config = dict(
    model='self-supervised image encoder',
    dataset='capsule endoscopy frames (Kvasir-Capsule)',
    train_examples=42238,
    image_size=32,
    crop_scale_min=0.4,
    horizontal_flip=True,
    translate=0.06,
    color_jitter=0.6,
    method='simclr',
    arch='vit',
    norm='layernorm',
    norm_position='pre',
    hidden_act='swiglu',
    mlp_ratio=3,
    head_dim=48,
    fused_qkv=False,
    bias='all',
    qk_norm=False,
    parallel_block=False,
    dropout=0.1,
    inner_norm=False,
    moe='top_k',
    drop_path=0.1,
    num_experts=8,
    moe_every=2,
    expert_mlp_ratio=2,
    experts_per_token=2,
    shared_expert=False,
    patch_size=[2, 2],
    layers=8,
    width=192,
    positions='sincos',
    pooling='attention',
    projector_hidden=1024,
    projector_out=128,
    projector_hidden_layers=1,
    temperature=0.2,
    residual_init='none',
    optimizer='ademamix',
    learning_rate=0.001,
    beta1=0.9,
    beta2=0.999,
    eps=1e-06,
    beta3=0.9995,
    alpha=4,
    max_steps=7200,
    batch_size=64,
    epochs=10.9,
    lr_schedule='step',
    warmup_steps=1440,
    weight_decay=0.3,
)
Rows from block 4, named by matrix and row number. Rows with one number belong to one attention dimension. Each number is 500 + 50 x the weight over its row's rms, rounded and kept within 0 to 999. All counts start at 0. Numbers have three digits each. After the name is the row's rms in percent of the matrix's.
# v: attention value (model.blocks.4.attn.v.weight, 192x192), inputs 128-191
# proj: attention output (model.blocks.4.attn.proj.weight, 192x192, transposed), outputs 128-191
v.31 083:471451462500572444524558519448490485580552496460528497556535548425417531470547501540439340551558501466485534528557419480452524478449592519518543526452548562515500427522459515508546483567569598
v.32 113:532525532547510607539530506407499484478509463471508497580574596487484524458589504584473569500436498499579489554491411461489485457501491480509526584517542578463445459481514478501460442531551577
v.33 124:492603529556404576479521400463442504405467494499464519549481433466578454487508497456567667470438504457564472490488571556526496560524436459556420497547539424469533566525506483490533507520447413
v.34 106:594480534450530565541470495446524450415536477512550485562505518583490553496561515519512577469471521516560497611527494484510499484515479450521466624532455521478459446481593500577475493453459527
v.35 077:513480480552521492541559472398453431510493484431513568603559570491489523433544495590482526569425456498507504519485411481443501459480535496496489533531574531481498409444449502445493434578569553
v.36 110:464548437521441503427542473602439533468505541516466516469471416454520413519432524376526536455576512478553500368502522559543483510501495543562408401489522448499556534570472499527530536499448449
v.37 087:462455522478565447493379594561530474557552485514536462462407502517418518510490504495452378472583563576448470442594477450497523536530548514433571536420468537522485432500469530500504465434534521
v.38 086:450502502541517526475387554503484508544405498463531415408571542529437437513601474547492509486460489555487457502491490466527482530543474523419608490529457553515469484504509466478429452462567527
v.39 088:538480551519553415464429476577443464421459471527572503409492485608581487470432488437543530480503493551518489517506540520583494546552519411487463487569456434491577589491593524502457539503488474
v.40 118:550459530450576505519482548427412405463460448497591570537505519593523565470542502570507540492442546557479455601523453434492525477507531421426544606551500492491547452438486487439511454516526538
v.41 111:508501526495524553540501551419545484502507458451543513610508564494448540501577499587477537520448516504532490572512423451438514468502517499485549597490539573474461418499483474478447439513566549
v.42 093:543433497443511454476563576554483485509534525520552582521424439468488525523391498470488440573545516497444525369576469475490515448445568560487510496457461461520502459518383481469499498561485510
v.43 103:612508570476475569504537483411517481411468461516534526541507453574542542479518504487536627475429522479526488564494502489492484527496505464498454600550482479437494510432566489497426500483432464
v.44 102:530556543519426608530527452493548517496577443495482541590525561499499538542495509523491597421456499467581553550478506518503504491491465425519452549530582537435466530521503463482415482504475489
v.45 114:518462502419527520522410553489525517521473403531563488504465569572460517554534513539491500492488543563521465615469516454514504515537458438431553624550489543469530462463493454484445486430537504
v.46 086:511524497520526513501573510375424421488518500462555555608542530497498490467522471542493515564451500526491503517532414489474533427492558491477512563513598523496504472534493483436541432575578597
v.47 112:574574442463397537473556473473509515408526496514455561568493466506593492520453506438549625516508509426563569494427525562520495475511475431552442473562545468514539568522459472495531507531424454
v.48 087:508547422482507473469591503513506538490503494503454467503482429531551532507520513446510452456567486494489505472457465589500483488490599547632475392424524474527554437492542582590573537489399468
v.49 100:436523438546447607538469490468556518582575516459425408591520520355377451512582498578481540499501471433522586480547456521444475496520403503521495456500554556486426490541533464450416474507559516
v.50 089:549564469522532559526587476428487512530587490501480448591551529477557525465544526500418459470519469496481481475449431485428478470498536491544523496444573509470477434484471540531568451592457570
v.51 101:499537480504384500478471403501455508411489515489467517592405413436502447482468512433567647530459460451529527529481561528493492507563405446554417470557517455449536569499554468450473550498500403
v.52 087:555497449477600502515527551409403475513482458485591487561555478495455510491531525535496471568456416546471482520486497433480478483560514460426522570505484474425510447496551448446583429523544597
v.53 106:482524513455454449492544425504463531485503441530497578522449410396428452483377485493551518544462388480443550436516567532485520546551457502481446442545493472459508612511503482452535521514524434
v.54 088:509560479432487534492573519485443448442451468487551535520557432567633472476496503474552563554415441502513468512458488495508502459412454486492450537576502389474510510477496491491590459581471503
v.55 124:508524504594441416432505455545534517452451574502429578439436458557567446497454471416554498465507485530510482473483535566564511544513511530532404459494515482503540582545557542490543583443463420
v.56 121:507520507461444458458518396511432525466480510561481574435410385534556496488414505418559537485562529510494505425504578532512500558535495460563481458527513428498565620484489528500527560485440406
v.57 111:568436576397536498558476497441465514509512422555609534511400480506443530502451512555494500538466489533422486528528555395464503511558472449401579598528476498450490514440477439470486436492556502
v.58 120:500582443504461585523647455421500514508562458471472452569574473400471507502542520562474502516473451432521575461485453530429490478480522493531487456498541492507448498539467488539551425602468592
v.59 082:470448456454592432518425492564435440534501491491521497522499504576470506541480529446506498546568462501433501485524521464558488570518484525464484452502513519517527535491579484464507556526563478
v.60 103:548539496451546463522617489431509551586576436535464462489542487435457490482464528547453399535517437479447540458470481458441487495465517487441602460464537536495476548510520504557564457575543584
v.61 098:458510499505575495529533537480515496533560483487545430581475450434402489493545508516465403500519397476414539509528452528479509506524574549545483446441490529490479513488523557504515491550492562
v.62 112:480557429493496555484636517523461469443493521475509473554546407505589516507525514437531515482477455449527523508458460592530519468428557582604420449510487432513542459519484548494533516583424535
v.63 101:538545496519364616522597454443550482464533525499459491541558552426510502484509481536485593490441526436597555456492505489454489454467465495527459546526540495533438455524448451515489422522483503
v.64 090:474505562543457470467593440472514544534501438510484524460566515426500455511460475589507499546470487453528542470494583524473494552443456456414512500582505496488484602527479431467524451572542544
v.65 088:455474494494599408455495583577463498497432513492549504430505435621561531484502513434514408480549488582450426512497489542569516459489606575578467422439427459502581465428532630539514572492418468
v.66 109:466556438518519456460479470543426532484487446505461505500438401480511470518444520418540517506527429485484506482477536555533490536515500493577453413457517473462581592526571548490544579493502442
v.67 071:607465582501432440471455466497561503468465503497475613487452579602601516502450452496523547535454482529521474526454528485472502523499486440426494573548509507451494564469529456485482544471530460
v.68 101:493577455514541557550646528443426474507515446474528482573630481530598538473549531512471499522450467499505497481447393485470502448467525457525495514533541452452510412466502523494568406627448593
v.69 140:480508473520437588561527515442557534549562454511499424575539532383366493524564503592445472474481504461526554524536461473445487469530467480516539546468528546486426448495475468502458420502498546
v.70 105:480523414437519541515551482515362494452500454500579469604435367432406475504481515464521530487463385491472505488532476512492507509541495534599419471525466458406555456494510546498502476515477489
v.71 092:522550534543375587508466429470576494457461508508429554513513547486586518511475495495530642480473574439576534466490540482493479508478397412495512530579542429550479496483439431508460506477486464
v.72 130:460520482613420461469517427585551551516506511446371504472510541446556463514471471464520520483505492441560525452462528588545510544430473485511452414502566491507512570571504500449474588509513445
v.73 138:517470539444610500563399570473482486550544437528579494505528560531475524485502518551458470522516479536442483549526488401455492477556504465413585554518482534471477447431492453483463466480549538
v.74 093:526556428445519507503522508548484461445482491467459505504534473526540516521492530468569577562495416493528554439488439469524481390448474478533492462538467445469554414485523460569539529513471506
v.75 080:580448582419458479561488463431511527499542429552548500589373504421437559473458506550477464502444518554439476496495563441450504497571464429478567561455512507458463431468476510484491460461537481
v.76 103:424481483406512533484478505520345507450484504520577487530406366463439475487508492481559570471506483540483476534538510482511502461554506537565515521538432467475577473429514520485459493466483423
v.77 095:467497496465427555492502498484601464525524559485473488473538575428416444522531456580505488511499531436519534477560484485447493461472458574454512546492460539595420496518436450528477433484502516
v.78 098:443516487524480443408509495507503498494528579501447493428462401513507480497508489422522439447565579512531484481527503577499492485496603580590489441393483476563535498519491631553551577475421484
v.79 113:438528461557480419431519496578545514510466529453394499410561491529580480485514485454539496499533540471551458490444478585522514502386551561548497405509498491549547521517558581548524605499466456
v.80 113:592461523456602350481515472501498474459412473522542578487424495614579533492417500460549499550482386565413492565487528487530514485530515481422451493526447476479536551452582513484567555493536478
v.81 100:461527503482472584527536470428515508523501456493493498481574555452474455506532506583495566554503519449528553493529523453459485520498418437413558539586569529501441536519452382482487409545585545
v.82 093:468523504545484512463459511524573484535485540496419523409557612586597502505513489490461471476584613504526456444463487477519508506429550498462610532442525516603491536536465515540528516500499546
v.83 102:476404553461524423468451480565431493521501516529539519439374454520396504499435499460503439482560527540433486480585552507559502596513523543484502484429468550519534545529517539516483581448536471
v.84 098:471388567552490453499458477526555497549512536490486486462436551488367525498508468511480440481536559511479509504558510489551501571511522551454530509422522610511462477536529540481452558405545499
v.85 118:472569469535427476472636406487466558497560456513479460521516404357455434510459511499512501515500409434508547466483533567488498562482513533566420422510518516475524593567559526521510526575494493
v.86 096:524432559472419439482488408532512503435493515516543538488348449453415527523418474502544519484450505506509508485552583536522515548517482524510431505476443485522493529551496531488465551437508401
v.87 101:483425536485561384459412521525522476497463572522485485379454527568462513451476497457495446534562578579449442518528499465521489490510574583478596509432466578615521471484530565536530542443527507
v.88 102:545520467564562433524514536402543519555540514503466518545574576497560474468530528540448459542530444491468503522457449473433491491523496465425500486490559576516448565506536468465545472557557591
v.89 105:483537444516529533526618496441533520551559441457477394597574565464481549519579521551439462495515451462493577505460421518488481439488548513509527453446569534486451396511540485541504476572504595
v.90 106:464489480468560613554540617466487458521525506474590435513589544519488535502583501545465482483493525509509483522523411446469506429485520549504521582493469523522438393482451488531494391544490599
v.91 081:530538527503403628548553476461443511519579437515449496555508527490556533528454521448472577528480550443553547418466493443529487498410436410465489516520620497473494498502445439473476440563481546
v.92 099:566547420543523549533624506456430450483521482480503472608589496536544522499522541483466494510468440466506545508459430487531483478484501472519436550502564510457483463495630513491557462577512618
v.93 131:530442575461523484533474531450548505567573477529534501468492581437370530512494487614456441550493483517463532483582512413467489509533482511386571581480483600483409510509455426512460447445579539
v.94 121:532435546422578486506393545542415450455446500515568571467428459613555542507459500478557542496498519582458437523520519457522518471538490470457497543561417430477559459421453497483458516456495459
v.95 109:401513462612454582482480525504515505494531560435469422540575584446497490478617496499452479415517566468603475486493444549515488522482517538554503508429548547517471451583526558512454503509494554
v.96 144:530501456471548399466559448559466520453450514512488508461444403519536453484437512466571499535486403515437480502467539564485495477495537524584447405538442435506586580457537552522569558533461445
v.97 112:497462579536499565490437523479603511528516563472480453494455522483420551512560431523472443426454581505519492475601485501504546556534542541538564549443483545552407489509479523519451494456497500
v.98 089:478480505458520465466418494607493445454516593462445488440409434529488489499474445466556461462505517489476510534524503588565538465526520518568445445515406438546569552447485555519465625434420439
v.99 106:448536454522488449410506481563522521468482585483419493437473417488488445492488456435585515507556512461515547487512531607565509496506543574586422403529477493511565569517524545541512615447457446
v.100 091:507563463498432544528523476475517516494396506490376469515454444444563501473483504501531555493453489419585523429510514525479504479464468504653515474486511464528501511472580509516487498485482464
v.101 081:479570409581512463521403525482587549587556480528461499543468548391489455489523520463446523536543407502435505536463460436427490430455505530415555462423551595480470452462544476472479483423557473
v.102 091:513527458528425477474602424440558535483573516511456420537548518339419369490515475577497479542453493433514562545485488516438486493476469535462445462492542566571410492590512474460563476501563533
v.103 110:503468482407508454507598440569460498450505497479510538506437404476521503498423524460551539557483390477490585478487487542527498465465499520557450386562480468482560593515521509504558565571479471
v.104 098:544487445514502416484500537507446461507447559504538501517576575594515482494479493516488433543463490592395467501411435447548510406560491478350474496524507470500497360509436489425598506477504536
v.105 085:517540403477498429453510496577435480434493589499522480530445420463439415508424497447549532545479361508417559560489476530540496443564510561536385399499433460523534467497543511461565598440483443
v.106 074:495495421524546380452454552612498489531533543475465463492562506470403472507488499481523430557511394502404553511480499516543477473539514504480430383471443476526517498505502495458530582448491497
v.107 080:547516486464545575541482543457384486433387490515541482570378392505494520461487509443505557494465500526526477510559478429545495516573504490590560581506451438512544452413596519480479433487504471
v.108 085:461512404469516476462406574553477457457425562488527437462457489533454466509513493473504542474538549539534452600516475510567488387553523579529490541458412492523535386493511523542476568357503454
v.109 104:565487467401567443535423591467418471496452431557624544479478475576515535481452548487485520531539460560462429550480482403468472454488515478436538581479450463486534460423513496540535470465494514
v.110 095:395513514456518539478463519498470467461495515496506453471468431509441488494566494421504567493560484541519484483569473451500490469528516612508551487457498523454498440534496520576498450448494481
v.111 088:499457540488597507562396551497488505580508394543569518467511502598514551529534551521455431461560523562457430531475543465458479539466516451506594544475463478477560517409479520536446447529477511
v.112 088:509490606512437596477535450517546512461462512478443539515447489537540568502529444455516565402455605493608468437557552536539512549466539522590531554477518507496500577526537522525411523488498448
v.113 098:543480475559521494533509554407496542503482502512576501612528590514545504476567505540446512504415453544482442520461442438453499465559456470417492553483555521433425406503517471414533415511538540
v.114 103:514520470547432476452580468446575533421489541490461446549548568401473446496522458569466515521465543402597532540478475569433486377514539562555447506468493517552436461523472501548492504468476515
v.115 108:538606438586383570469601411467475568459510465523420531548485452405539425486410485428539626494477473449591526415476524509499503553456448467496424476515611510478479560551571440464542477524541457
v.116 092:524456547493500549475379543506544475459502496481518551509485600641579563501543472468528545456479593546551402527486505469502512475540498524479550593514505535482480433458498497476463530411506438
v.117 102:454504474480485451417420495596511475452511575485444506449475450549499471521462496393554531492581561496528533517488525572575510475468542564540421433486492489553577532546481530543504653414472446
v.118 081:479563548576505597494436461450606568500534457512511538527419428445521469536549475473537527440489487481566441472593573517478507627497521491578513513468497530479459611470567518533397462483505420
v.119 076:471573463628469507516482518483504508490535520477482554660478522462482523512522492442460519491466404480524526488552399479492513448591493523528418467443541510414440418524493489434474518450504495
v.120 122:450538535569392560509548487445548505585540483466418534473585623466451565497520468517434462483554610476536525435495481465476499496448507482408590554440599575483424477565446463527511438493511567
v.121 099:512463496520542484548539560471504516576481470536564511492600576521454552525503532578399394542499478575413490477467451403470478461481524466388580531460509494489468405495421499501567379535531587
v.122 128:490498489558499493513568512439619548580532504500436444506593613439456517517571481614441427504492549482513507504478452521448497448480517496462513492487530570527411419483439462522496428523506547
v.123 089:437524473488494471481471484618396504472487522482504501478416355472445444515440481378547485470513420495466542459504519545584523549510486521564441423481462421481566623533548541476525578463466436
v.124 081:494435546457549496455462485569492474468523520477524490433502438543496500538520483509568479447526572481527505543558570591582512561467547486555484512570413481571569589488533550530413574480475467
proj.31 096:512550592427427486577496424541616440419601502555437480532531468503530436585471491447466589547459537433470566552553579565492524531531464511528484523558452487518469507498488474497452493534504455
proj.32 106:444506480498557483591448514543620459509494564500472462508396453395483430560421552446466515530457496527402549470535524493476550479490454554492485516556524447537448468518509477469490445465521507
proj.33 100:505453473479522570471542548578431431572488471437470518442573606537441574401482442463541508481527472513564461462492464472490578532453559505475543497471486548473462482482510510516581500500523540
proj.34 102:514506523502442496499542478497389540607442461512530524456468466415380509528363503444453459468536529548480504410544536408492537555476560500507506496414573522492598425497445456468576437488578490
proj.35 101:524526450458500510542442577524595449441518611493445505537519494497580477502578538518555576556461497486469482562507575528457559508511424516458513454617426485545412538436520469481452443497480435
proj.36 078:557450585560433487396508412493489551518519408525451545495559558569420459496434430511493477492481456461580515528535488554544525508483576553495463535483485580454474541529530522523467592522534510
proj.37 083:481449551488596507514503472391557457470565488528513498539529428546518511476610493530556487524549553442497566533572457498513450528425522501492432507512563514513497542547513509531417569533466550
proj.38 091:485471393511534581468493588515384468460534588500420504495606568540565532402566500490547543510556492486560473482404502536573486455536449448487493467558498485453550516465502537491552508485465560
proj.39 091:469509451478530459506526508486485556525556472580480473500492466471483521561559511487454394553643538506406567504434488497548553487519492455536499487458512511496628444533475562525505535504515537
proj.40 114:555511444481470488453524460519518500516564537551342488538549501476502487480510529483469544516521543467460487530519558598473547528537500496538534409549430503517483484458490570528514521518530430
proj.41 099:491517464447518560533479564510460425462515588465422510526588519496534524419558536475570595543526513441494481479548567495471524562483470474439448451598503501509420552439507449478536417500499482
proj.42 089:556546559572374478482541374495586446454528478464437483583510481465443426557473413494470543510437527443544571518555482563495470522436573546585463480471498473523437500581535545529523512555499486
proj.43 102:512562438504455488474551509572482494545507494489466492508452528368412474480405559457419532478517523489517469470531506435468549476501530532579545488457555500549475420498536518503598450494581512
proj.44 108:429443488411622491519439519445559431579494499478456454482428469419481525453501603474528468549584532508430504443557432460438519564468486528396510492515555481519489517504526527503539541486557514
proj.45 109:454464451456603481429516530459415512549494496536435464487561486479523568387567548518484479534583502424481457461503435538505441568511520429473497424504514512474581528442519543511540548489522519
proj.46 091:453538533488564475624424549519667412449483592524546486540465468470564446563532514469527562580482549484406516550540603503469569494467464523509481458578485483572445522477485460497489431521466447
proj.47 091:459478494540488501448506486504460505644514482495513509436542499416419508498422475456452481579571541456456494487555467435548559582461561520493523523461492480536484557544503561472514552540609514
proj.48 094:478509445566521552467488501461466555565406579532523543528569493457487407449504575476441536536487522503440444479496460449544408499537392487457456542577497448547500607529489553446465478501624529
proj.49 100:585560567485380489497528477546506561460575452515420481470529541525492446505444607479446518514478524438573492526447585573495422529512517458550572462496536589498480403473492486555607518476499521
proj.50 096:539456475568419531420552518505370523504474506470522573524617536546516522480477530544461465478563499462583431465431496566567454532557492421522483501467512539503595561489487560459500519459530482
proj.51 115:556540517476412513446569508533416547475599437500410538408591540597486573476509501484507493488538481473559515512433513523523489553530597408460572413464453541430526426463493475543550525477435458
proj.52 113:429472525467561423560440485485619445468456495472574433542408471438526444555491489516490471515509573522453500553496492488504527435443464557518473570516587509537508512526503498499486507477526536
proj.53 115:482506483479573470563408583478581497510542555505481457445410484499514509524560509493543541538555582538408505532516510406488483435425480491393531499536521482554440458548470473519513507440457511
proj.54 106:469417508460517496457521470441424444518498478447584532493526450576517654457549428522530456455593536482529477482469457501486504568494560411442545498436534490494606506501504466495510532482463503
proj.55 092:392539432356610491525436580487550473546417506536608429472484472477537478514570513478514526536453473488424514540502552413470450497510425563495524449547453458510470532456564409466501416480479502
proj.56 095:553605558573378554468560512567468530422540467515432533473582581470457437516457491444426543524398432451548557479534491543518408523541556481577493428483464525451523462490471521534530508548496495
proj.57 121:560454547517414518452571497581420474437609430481379536432562599564484563481507443490478473471536493492605508506495480589553499502512616440498490481470475558450529446491468525507494555517457474
proj.58 092:467441508500446479441471469488432427500500521497508538521527485537531533443500497507479460474661582509560423486451529547509441542533483389484520500445576520561626516515465509494507562423485473
proj.59 094:623481453567398478468539542536452586466513481517381590515552542480467425515469478556454536469481468525534452533450526553528531419564526525507461466517443570480458481465445516508510521464472434
proj.60 098:650443480547385467485559559540478527424405518497428568538501591475463404524459524559450557490435488552556442496481538546511475402544526531594423475528473530534501449459450552473549504465493453
proj.61 103:547399466520516452460460540512447497551443533502471549467595526532533522462505469543485476472574576544550390531425529566513454462493458473419471516512523530538555486490426530464592534437474432
proj.62 121:513488467494471477383513454479462516518480516490501560543594433552474550401487457521471472471602591496528396528481519519499504565549502383468565492489455453576544534472487562530499557483531430
proj.63 104:392556510431532517457468446485474523553602459513515460454507453564511615457544536458528430501629509446444549521499455473511500637517501390469575494437510462445555494505569489524437521496487534
proj.64 075:554525529496444463572537467522582473461494508463449432532372478475437504579484528541516499472480541505501523506512545518439586443460532565545513510455543523551436357516495549539536515460479473
proj.65 110:535505443552534499499495483482584528524392584520451511570525507466480428473485491484497542492439553548440449483519492475472477468478433554443439535581500439574415539518468527464520498488569486
proj.66 107:500454505505573437611440585474597472480412553489569492511439492445490465527494528556528518554480495598433505511510447422490470417490474562474470510545535520539465501512486505516534460468446522
proj.67 084:511518514437448482472541558536438458474530436532521451462554500527505523520530457524527495506511480446574489570482574556504553533550575521619524458473417566443515444432564483539518448555451498
proj.68 117:488470476477517414462461442454614456487430523464562510602413403428457481512464472528463453479568623491470435537500522541479542490497470503533525571478551470614535529537519582500456560469562483
proj.69 077:466491523468473455483506421445632521555578521454445451471442469518515454471452602437416440520608592520489510552473456560520390529477458484435545544462591532574535445529529542519426528470582511
proj.70 099:436456516471601434499424546455622446514517513454541499445535459515512550470528466528498470542597632496489445552473499490479420486446470455358518506507576493596505474517490518518572560476462483
proj.71 087:546553540497379556499592454536372498467588433510465523480462543496476536524492535438510476482454393480526589432528475498508523576534597447560554440419500524407521465495574486531479477545486567
proj.72 116:561544467473472486543485473494550541534458535545463455571472441461464444524432552496468571522425439530430496493516499467475544453534487566539530485554440484546408469478498500542505491461512500
proj.73 084:581408520635434467541525509519512516453489492472420540526405539471488432562466515568489497488457467564562506472524423530522594402472538550559438569501548544484492504527472589493521508496505538
proj.74 092:576504537545396484500528435500526530472424496513524547518394481458416439527431568459443527468463511544503475463513528468525461501497556459521577539469544471560508469517507515524469524508569527
proj.75 084:410560467457599566486418573504540446489592556515489444454519540520587530487591521457544528563541540405453565572519393477528433527481458455457508530544487439512462540528473444508417530528516593
proj.76 087:554553562530481477479487490503580510437557530459435533419556551585451531424483510465530522557524616506519539514553480463503485551458540429428522492506551464494427401503502533552545557513475543
proj.77 111:446476520493532563467484468473393497559510462502538509446524494596528636441555489460584478453549474475506514463486518482500458604461535419421552472437527477435558483507502452487525496498471502
proj.78 086:520562509530493577486504496518540550505445544566423477517575524494489390476457514400413564514417476515475518466512498485500422536527424520544500478572419446484476513483505468487444503498555483
proj.79 105:567535482541411577493542458518419595526422537557454550545558532482446462496489496444478553465438437535498515416538582497494554530587476527557475431500439478455481475482460514489489432499538434
proj.80 121:564463470514424515447549529539397520502471475497402556512600585560515511475532447544486520463458469502576406497456552531510514473541537476498466469537446530455504519463436506478554495530493459
proj.81 079:608445531541393478516534505536409493475583438501453563477434516549493546530472529563526496447520474555570509455507444492499572483491582458513513508430550591435549436507497501537546500487442516
proj.82 109:508394490530515544527525431450392453575400480476607519553445479491517542488501442479537526438399380522529494400555405470487504508481516526500466516472524500458543576517467447465489470521508524
proj.83 120:500555476503568489558424605501630518458482544521471458484515531443525377531501491525525575570427516484462506546503516475476455413469433593480426472621484503529371529477486477516525504478458486
proj.84 125:537587437470515491535453601518581570468491541541449475521522521448513378520502535519484579564421477464468495572477535497476503405520440587524460464597420495524390490466486481537482467484502461
proj.85 117:493503478504535413544441526511617497507468556489481473518456474435493414552459490488438493518525598550466465548466560482498472413475448565509495538528551504600463443528477534484526524432517466
proj.86 098:435614529423592549530428605517528470456569547545473446430608531557561487458597489431538554585502544423473532545512534434491436525489468474454539422578446485458459483457513420569509495513462518
proj.87 103:516488542517522600510532530525389504476496510528492478474615597540546511472539454498541532506414396470571547435548509505493518535532474516524428439530438501389499534457490442502508453537465539
proj.88 117:570414520528373542460581440555367516541500436472442524509554557559497516486465481515477493433454431499602449458477531598510530516527541501563489505456480561451549492463466492484537502529526459
proj.89 102:568449432536406459467483439509512562541420550494478547576517494448450418506425540559435498480530550563521391510438478510537538486572461503516492548547503502536525562503475550484443517426564440
proj.90 114:417519535466537446465464437468604461488546505507595482527416399444468503512463482489483400495605599450476488554504521536506514551488493475518530563427546453588555494525526530507402556469524491
proj.91 097:547508518493435452506494453492573458447525447467572479527439415419461434558419527567478455478497471497515503555506469557495507499560565512570547503464514545536512483491548512564495547535511522
proj.92 126:477470475427558389506458542481602486500441503486624477529450441436503420544506491601461431521551579513464451585450532536491532429537448546543469528488507549588526502481533530513466481470499492
proj.93 102:424484524462590501558419552500578466466506500493565396454393507463519457571520541487528500518482518490457561523490494453509496427420467559490459544492566535542462494525540462483520494473478579
proj.94 086:501570525556415511433549419533568489382588466517402485503419512427450447536466466465470481487477500486518577513557506539519635504496583500545529543464505464478456469534542559516382571592547518
proj.95 118:428524496461607456563416540465647479528472567542582468499466420473543438505493512478524505566515521486410530557489515468481505472477398556541467525540515472545436527489557455502494482478490520
proj.96 095:617500502482387577457518438524387529474551484487392528483513535545507539432539563485563542439565560508562498485539501505585464515511504450415515580554568457437442472502497530507516594451466526
proj.97 106:428434450500560506463435544458407483568511516531511560498556508586568563425597451515539497493613527485472471522472501482505444498523447454416496469502474511506579576499476486485404522533512459
proj.98 098:506556493527510495490428483468619568493509551556470458556411429466481411497493582522500542495555586475462509507554573466502482474496421561493524558528569476556415501546557529544425564500554497
proj.99 087:495537513494503531529471454547601538495514485567404429530424468464532408543475563446422567512466532441488539482531568499496420484495396531589515546522551488537463513528493479535459577510558535
proj.100 086:493546545496430468497562475510530582475466465509670482466425482457485437523488545500451458551537530480405527487493484409582421500455477525438464526498486486530478465516463592471436485507517537
proj.101 092:567564468487400480458595476583506592445491471513410492500510535460409503592429524458408477518421482481526524496482536519531609518555561475598488499466444450497483407507503566465501483500544473
proj.102 081:470423480471593480538444593451507524561492530424552553491521507601570586478629553546529494549567540507488488531414461460487482507542439447508500515488556567517536486438548475490473456522487508
proj.103 111:605523541524407519467510417551508557477518487478383571523557517557485474479450463478484555414454514495578449501539573566472522514510518505530526471511471502511429466467461509573485548497492470
proj.104 111:433412464476597514525444554486403438557513454461494519477513519523496622482604453563543516514543457483487500494470468490459483592518502460456491464466479552424528538494517400477508497508463420
proj.105 099:445459549494605495572436543509513509531582463441489524424540534593556618512586500508488496507563515452550502473452523485483442559494469389510560493485591533500522502502481433525496514538427547
proj.106 107:485496477486599465599453530488550475495447524461585474493442456459501550554571559509567504506486551533480494515437484451496517457449472511460516532517593499487498491560525444484561435448463490
proj.107 121:404513499484565430555422536482605489480487530499628525462416484484566469550493498554513465526540549508449524544503484422515515430449463565464469547505539480579464543539488515506454468510467553
proj.108 104:443587505494565490552450554505619569476521514573485418491445469463512448547512602526480502597528492487397570516500501422502462518517413512508471503498514447483456494538554504489438517507524541
proj.109 083:460567561495490503573528563528495440403482516523565459441517561469519464582482491441518463555463486514514568491516568474542554478482549551539443485496513469462503491522503487472549396485479583
proj.110 111:555500523556420566448552482582453561461575504532364561449597574560485505507475451496481505491491480474593497482478623587491520554571549426578520435440448519457532482473464505518465552528516475
proj.111 095:582596472510379523462597387514507494465488545501478440535451477392409402509405577451516509421437500574534532469569470523542540453469553574449488553530528458496454502548553554470541471432535519
proj.112 104:397532481463576478504387554453628542495496559581523473526477479478553399465481536534483510576561513467367496543523506481507401448546387533478437471560457464568472543481493524530403552496517531
proj.113 088:454408512388504441463495505500423438531572421454497511459543528543571590473572436564490462550543488432486480600444389554494494553576501392478554493493419543536557526428433493502495543554469457
proj.114 090:451472598525561498574477545514527490543528465502558440465473554519561501531564568481513431592538500468457584495479468482542387556485456446548501536480564573485549450491548487518481490560533575
proj.115 107:463458500439566367545462551485616508514445477478601521524429461498546497585476444541424442582501524485439461585438489462507508410518493529555498497476466512609523459478467536483456479521475495
proj.116 113:457548457478591469533462566470589532472444533571564433546464454446487402520517550537454526601500509451379528543497504447498531471529424534531441472519471493545460520493566507507447489536541530
proj.117 074:581573440531461564517568505563474603472477514558380475527580526477443460546512535478516586490442439509514548435516587485492545573541499514577499430533461480383438477508594483519544487477494439
proj.118 097:401404496471579471489493522434467401567478533482589465474445466535597551448534482499487448503548538502486441491480424502496353442457471479465527566455541495587608533519446524450501503525497585
proj.119 094:498514558499555460543469529549617505487521472539490501510514520506533423591512474528434493547473521447522495555423550552493486486515471498637524496497495610537537499479494486550483489546535489
proj.120 124:545552509515418534430576495556434513447515463552425491535585540476456439528451414461431500513424414447545505488493568593490486534575574514617484400453407536463548488448492509512527503526559447
proj.121 084:460461480567507506503528463511388386576523467448443493488512539508470584503476435428540433436462445571591499449495471559503522556501579479476492506462551527414561541519499447431574484471515507
proj.122 083:490458469503503535477505452476455458610536488518455441516433497516489509449491626464475466499557506537434529471513424473512468561512507462424559587504477488466554510535551522457433550523607505
proj.123 081:500436493513565479499419553498576508529523552448554563428485497578570542518548469572558507469601578545522450519483591448505442434408481513452506484494558490577454501510476481506492487445420485
proj.124 099:469493426496576487482403449413571476553442587513489497567403436498518475413509558502547553458537551562424451485560445442478480435443411564357485573562543423535457551542504513488479542467547520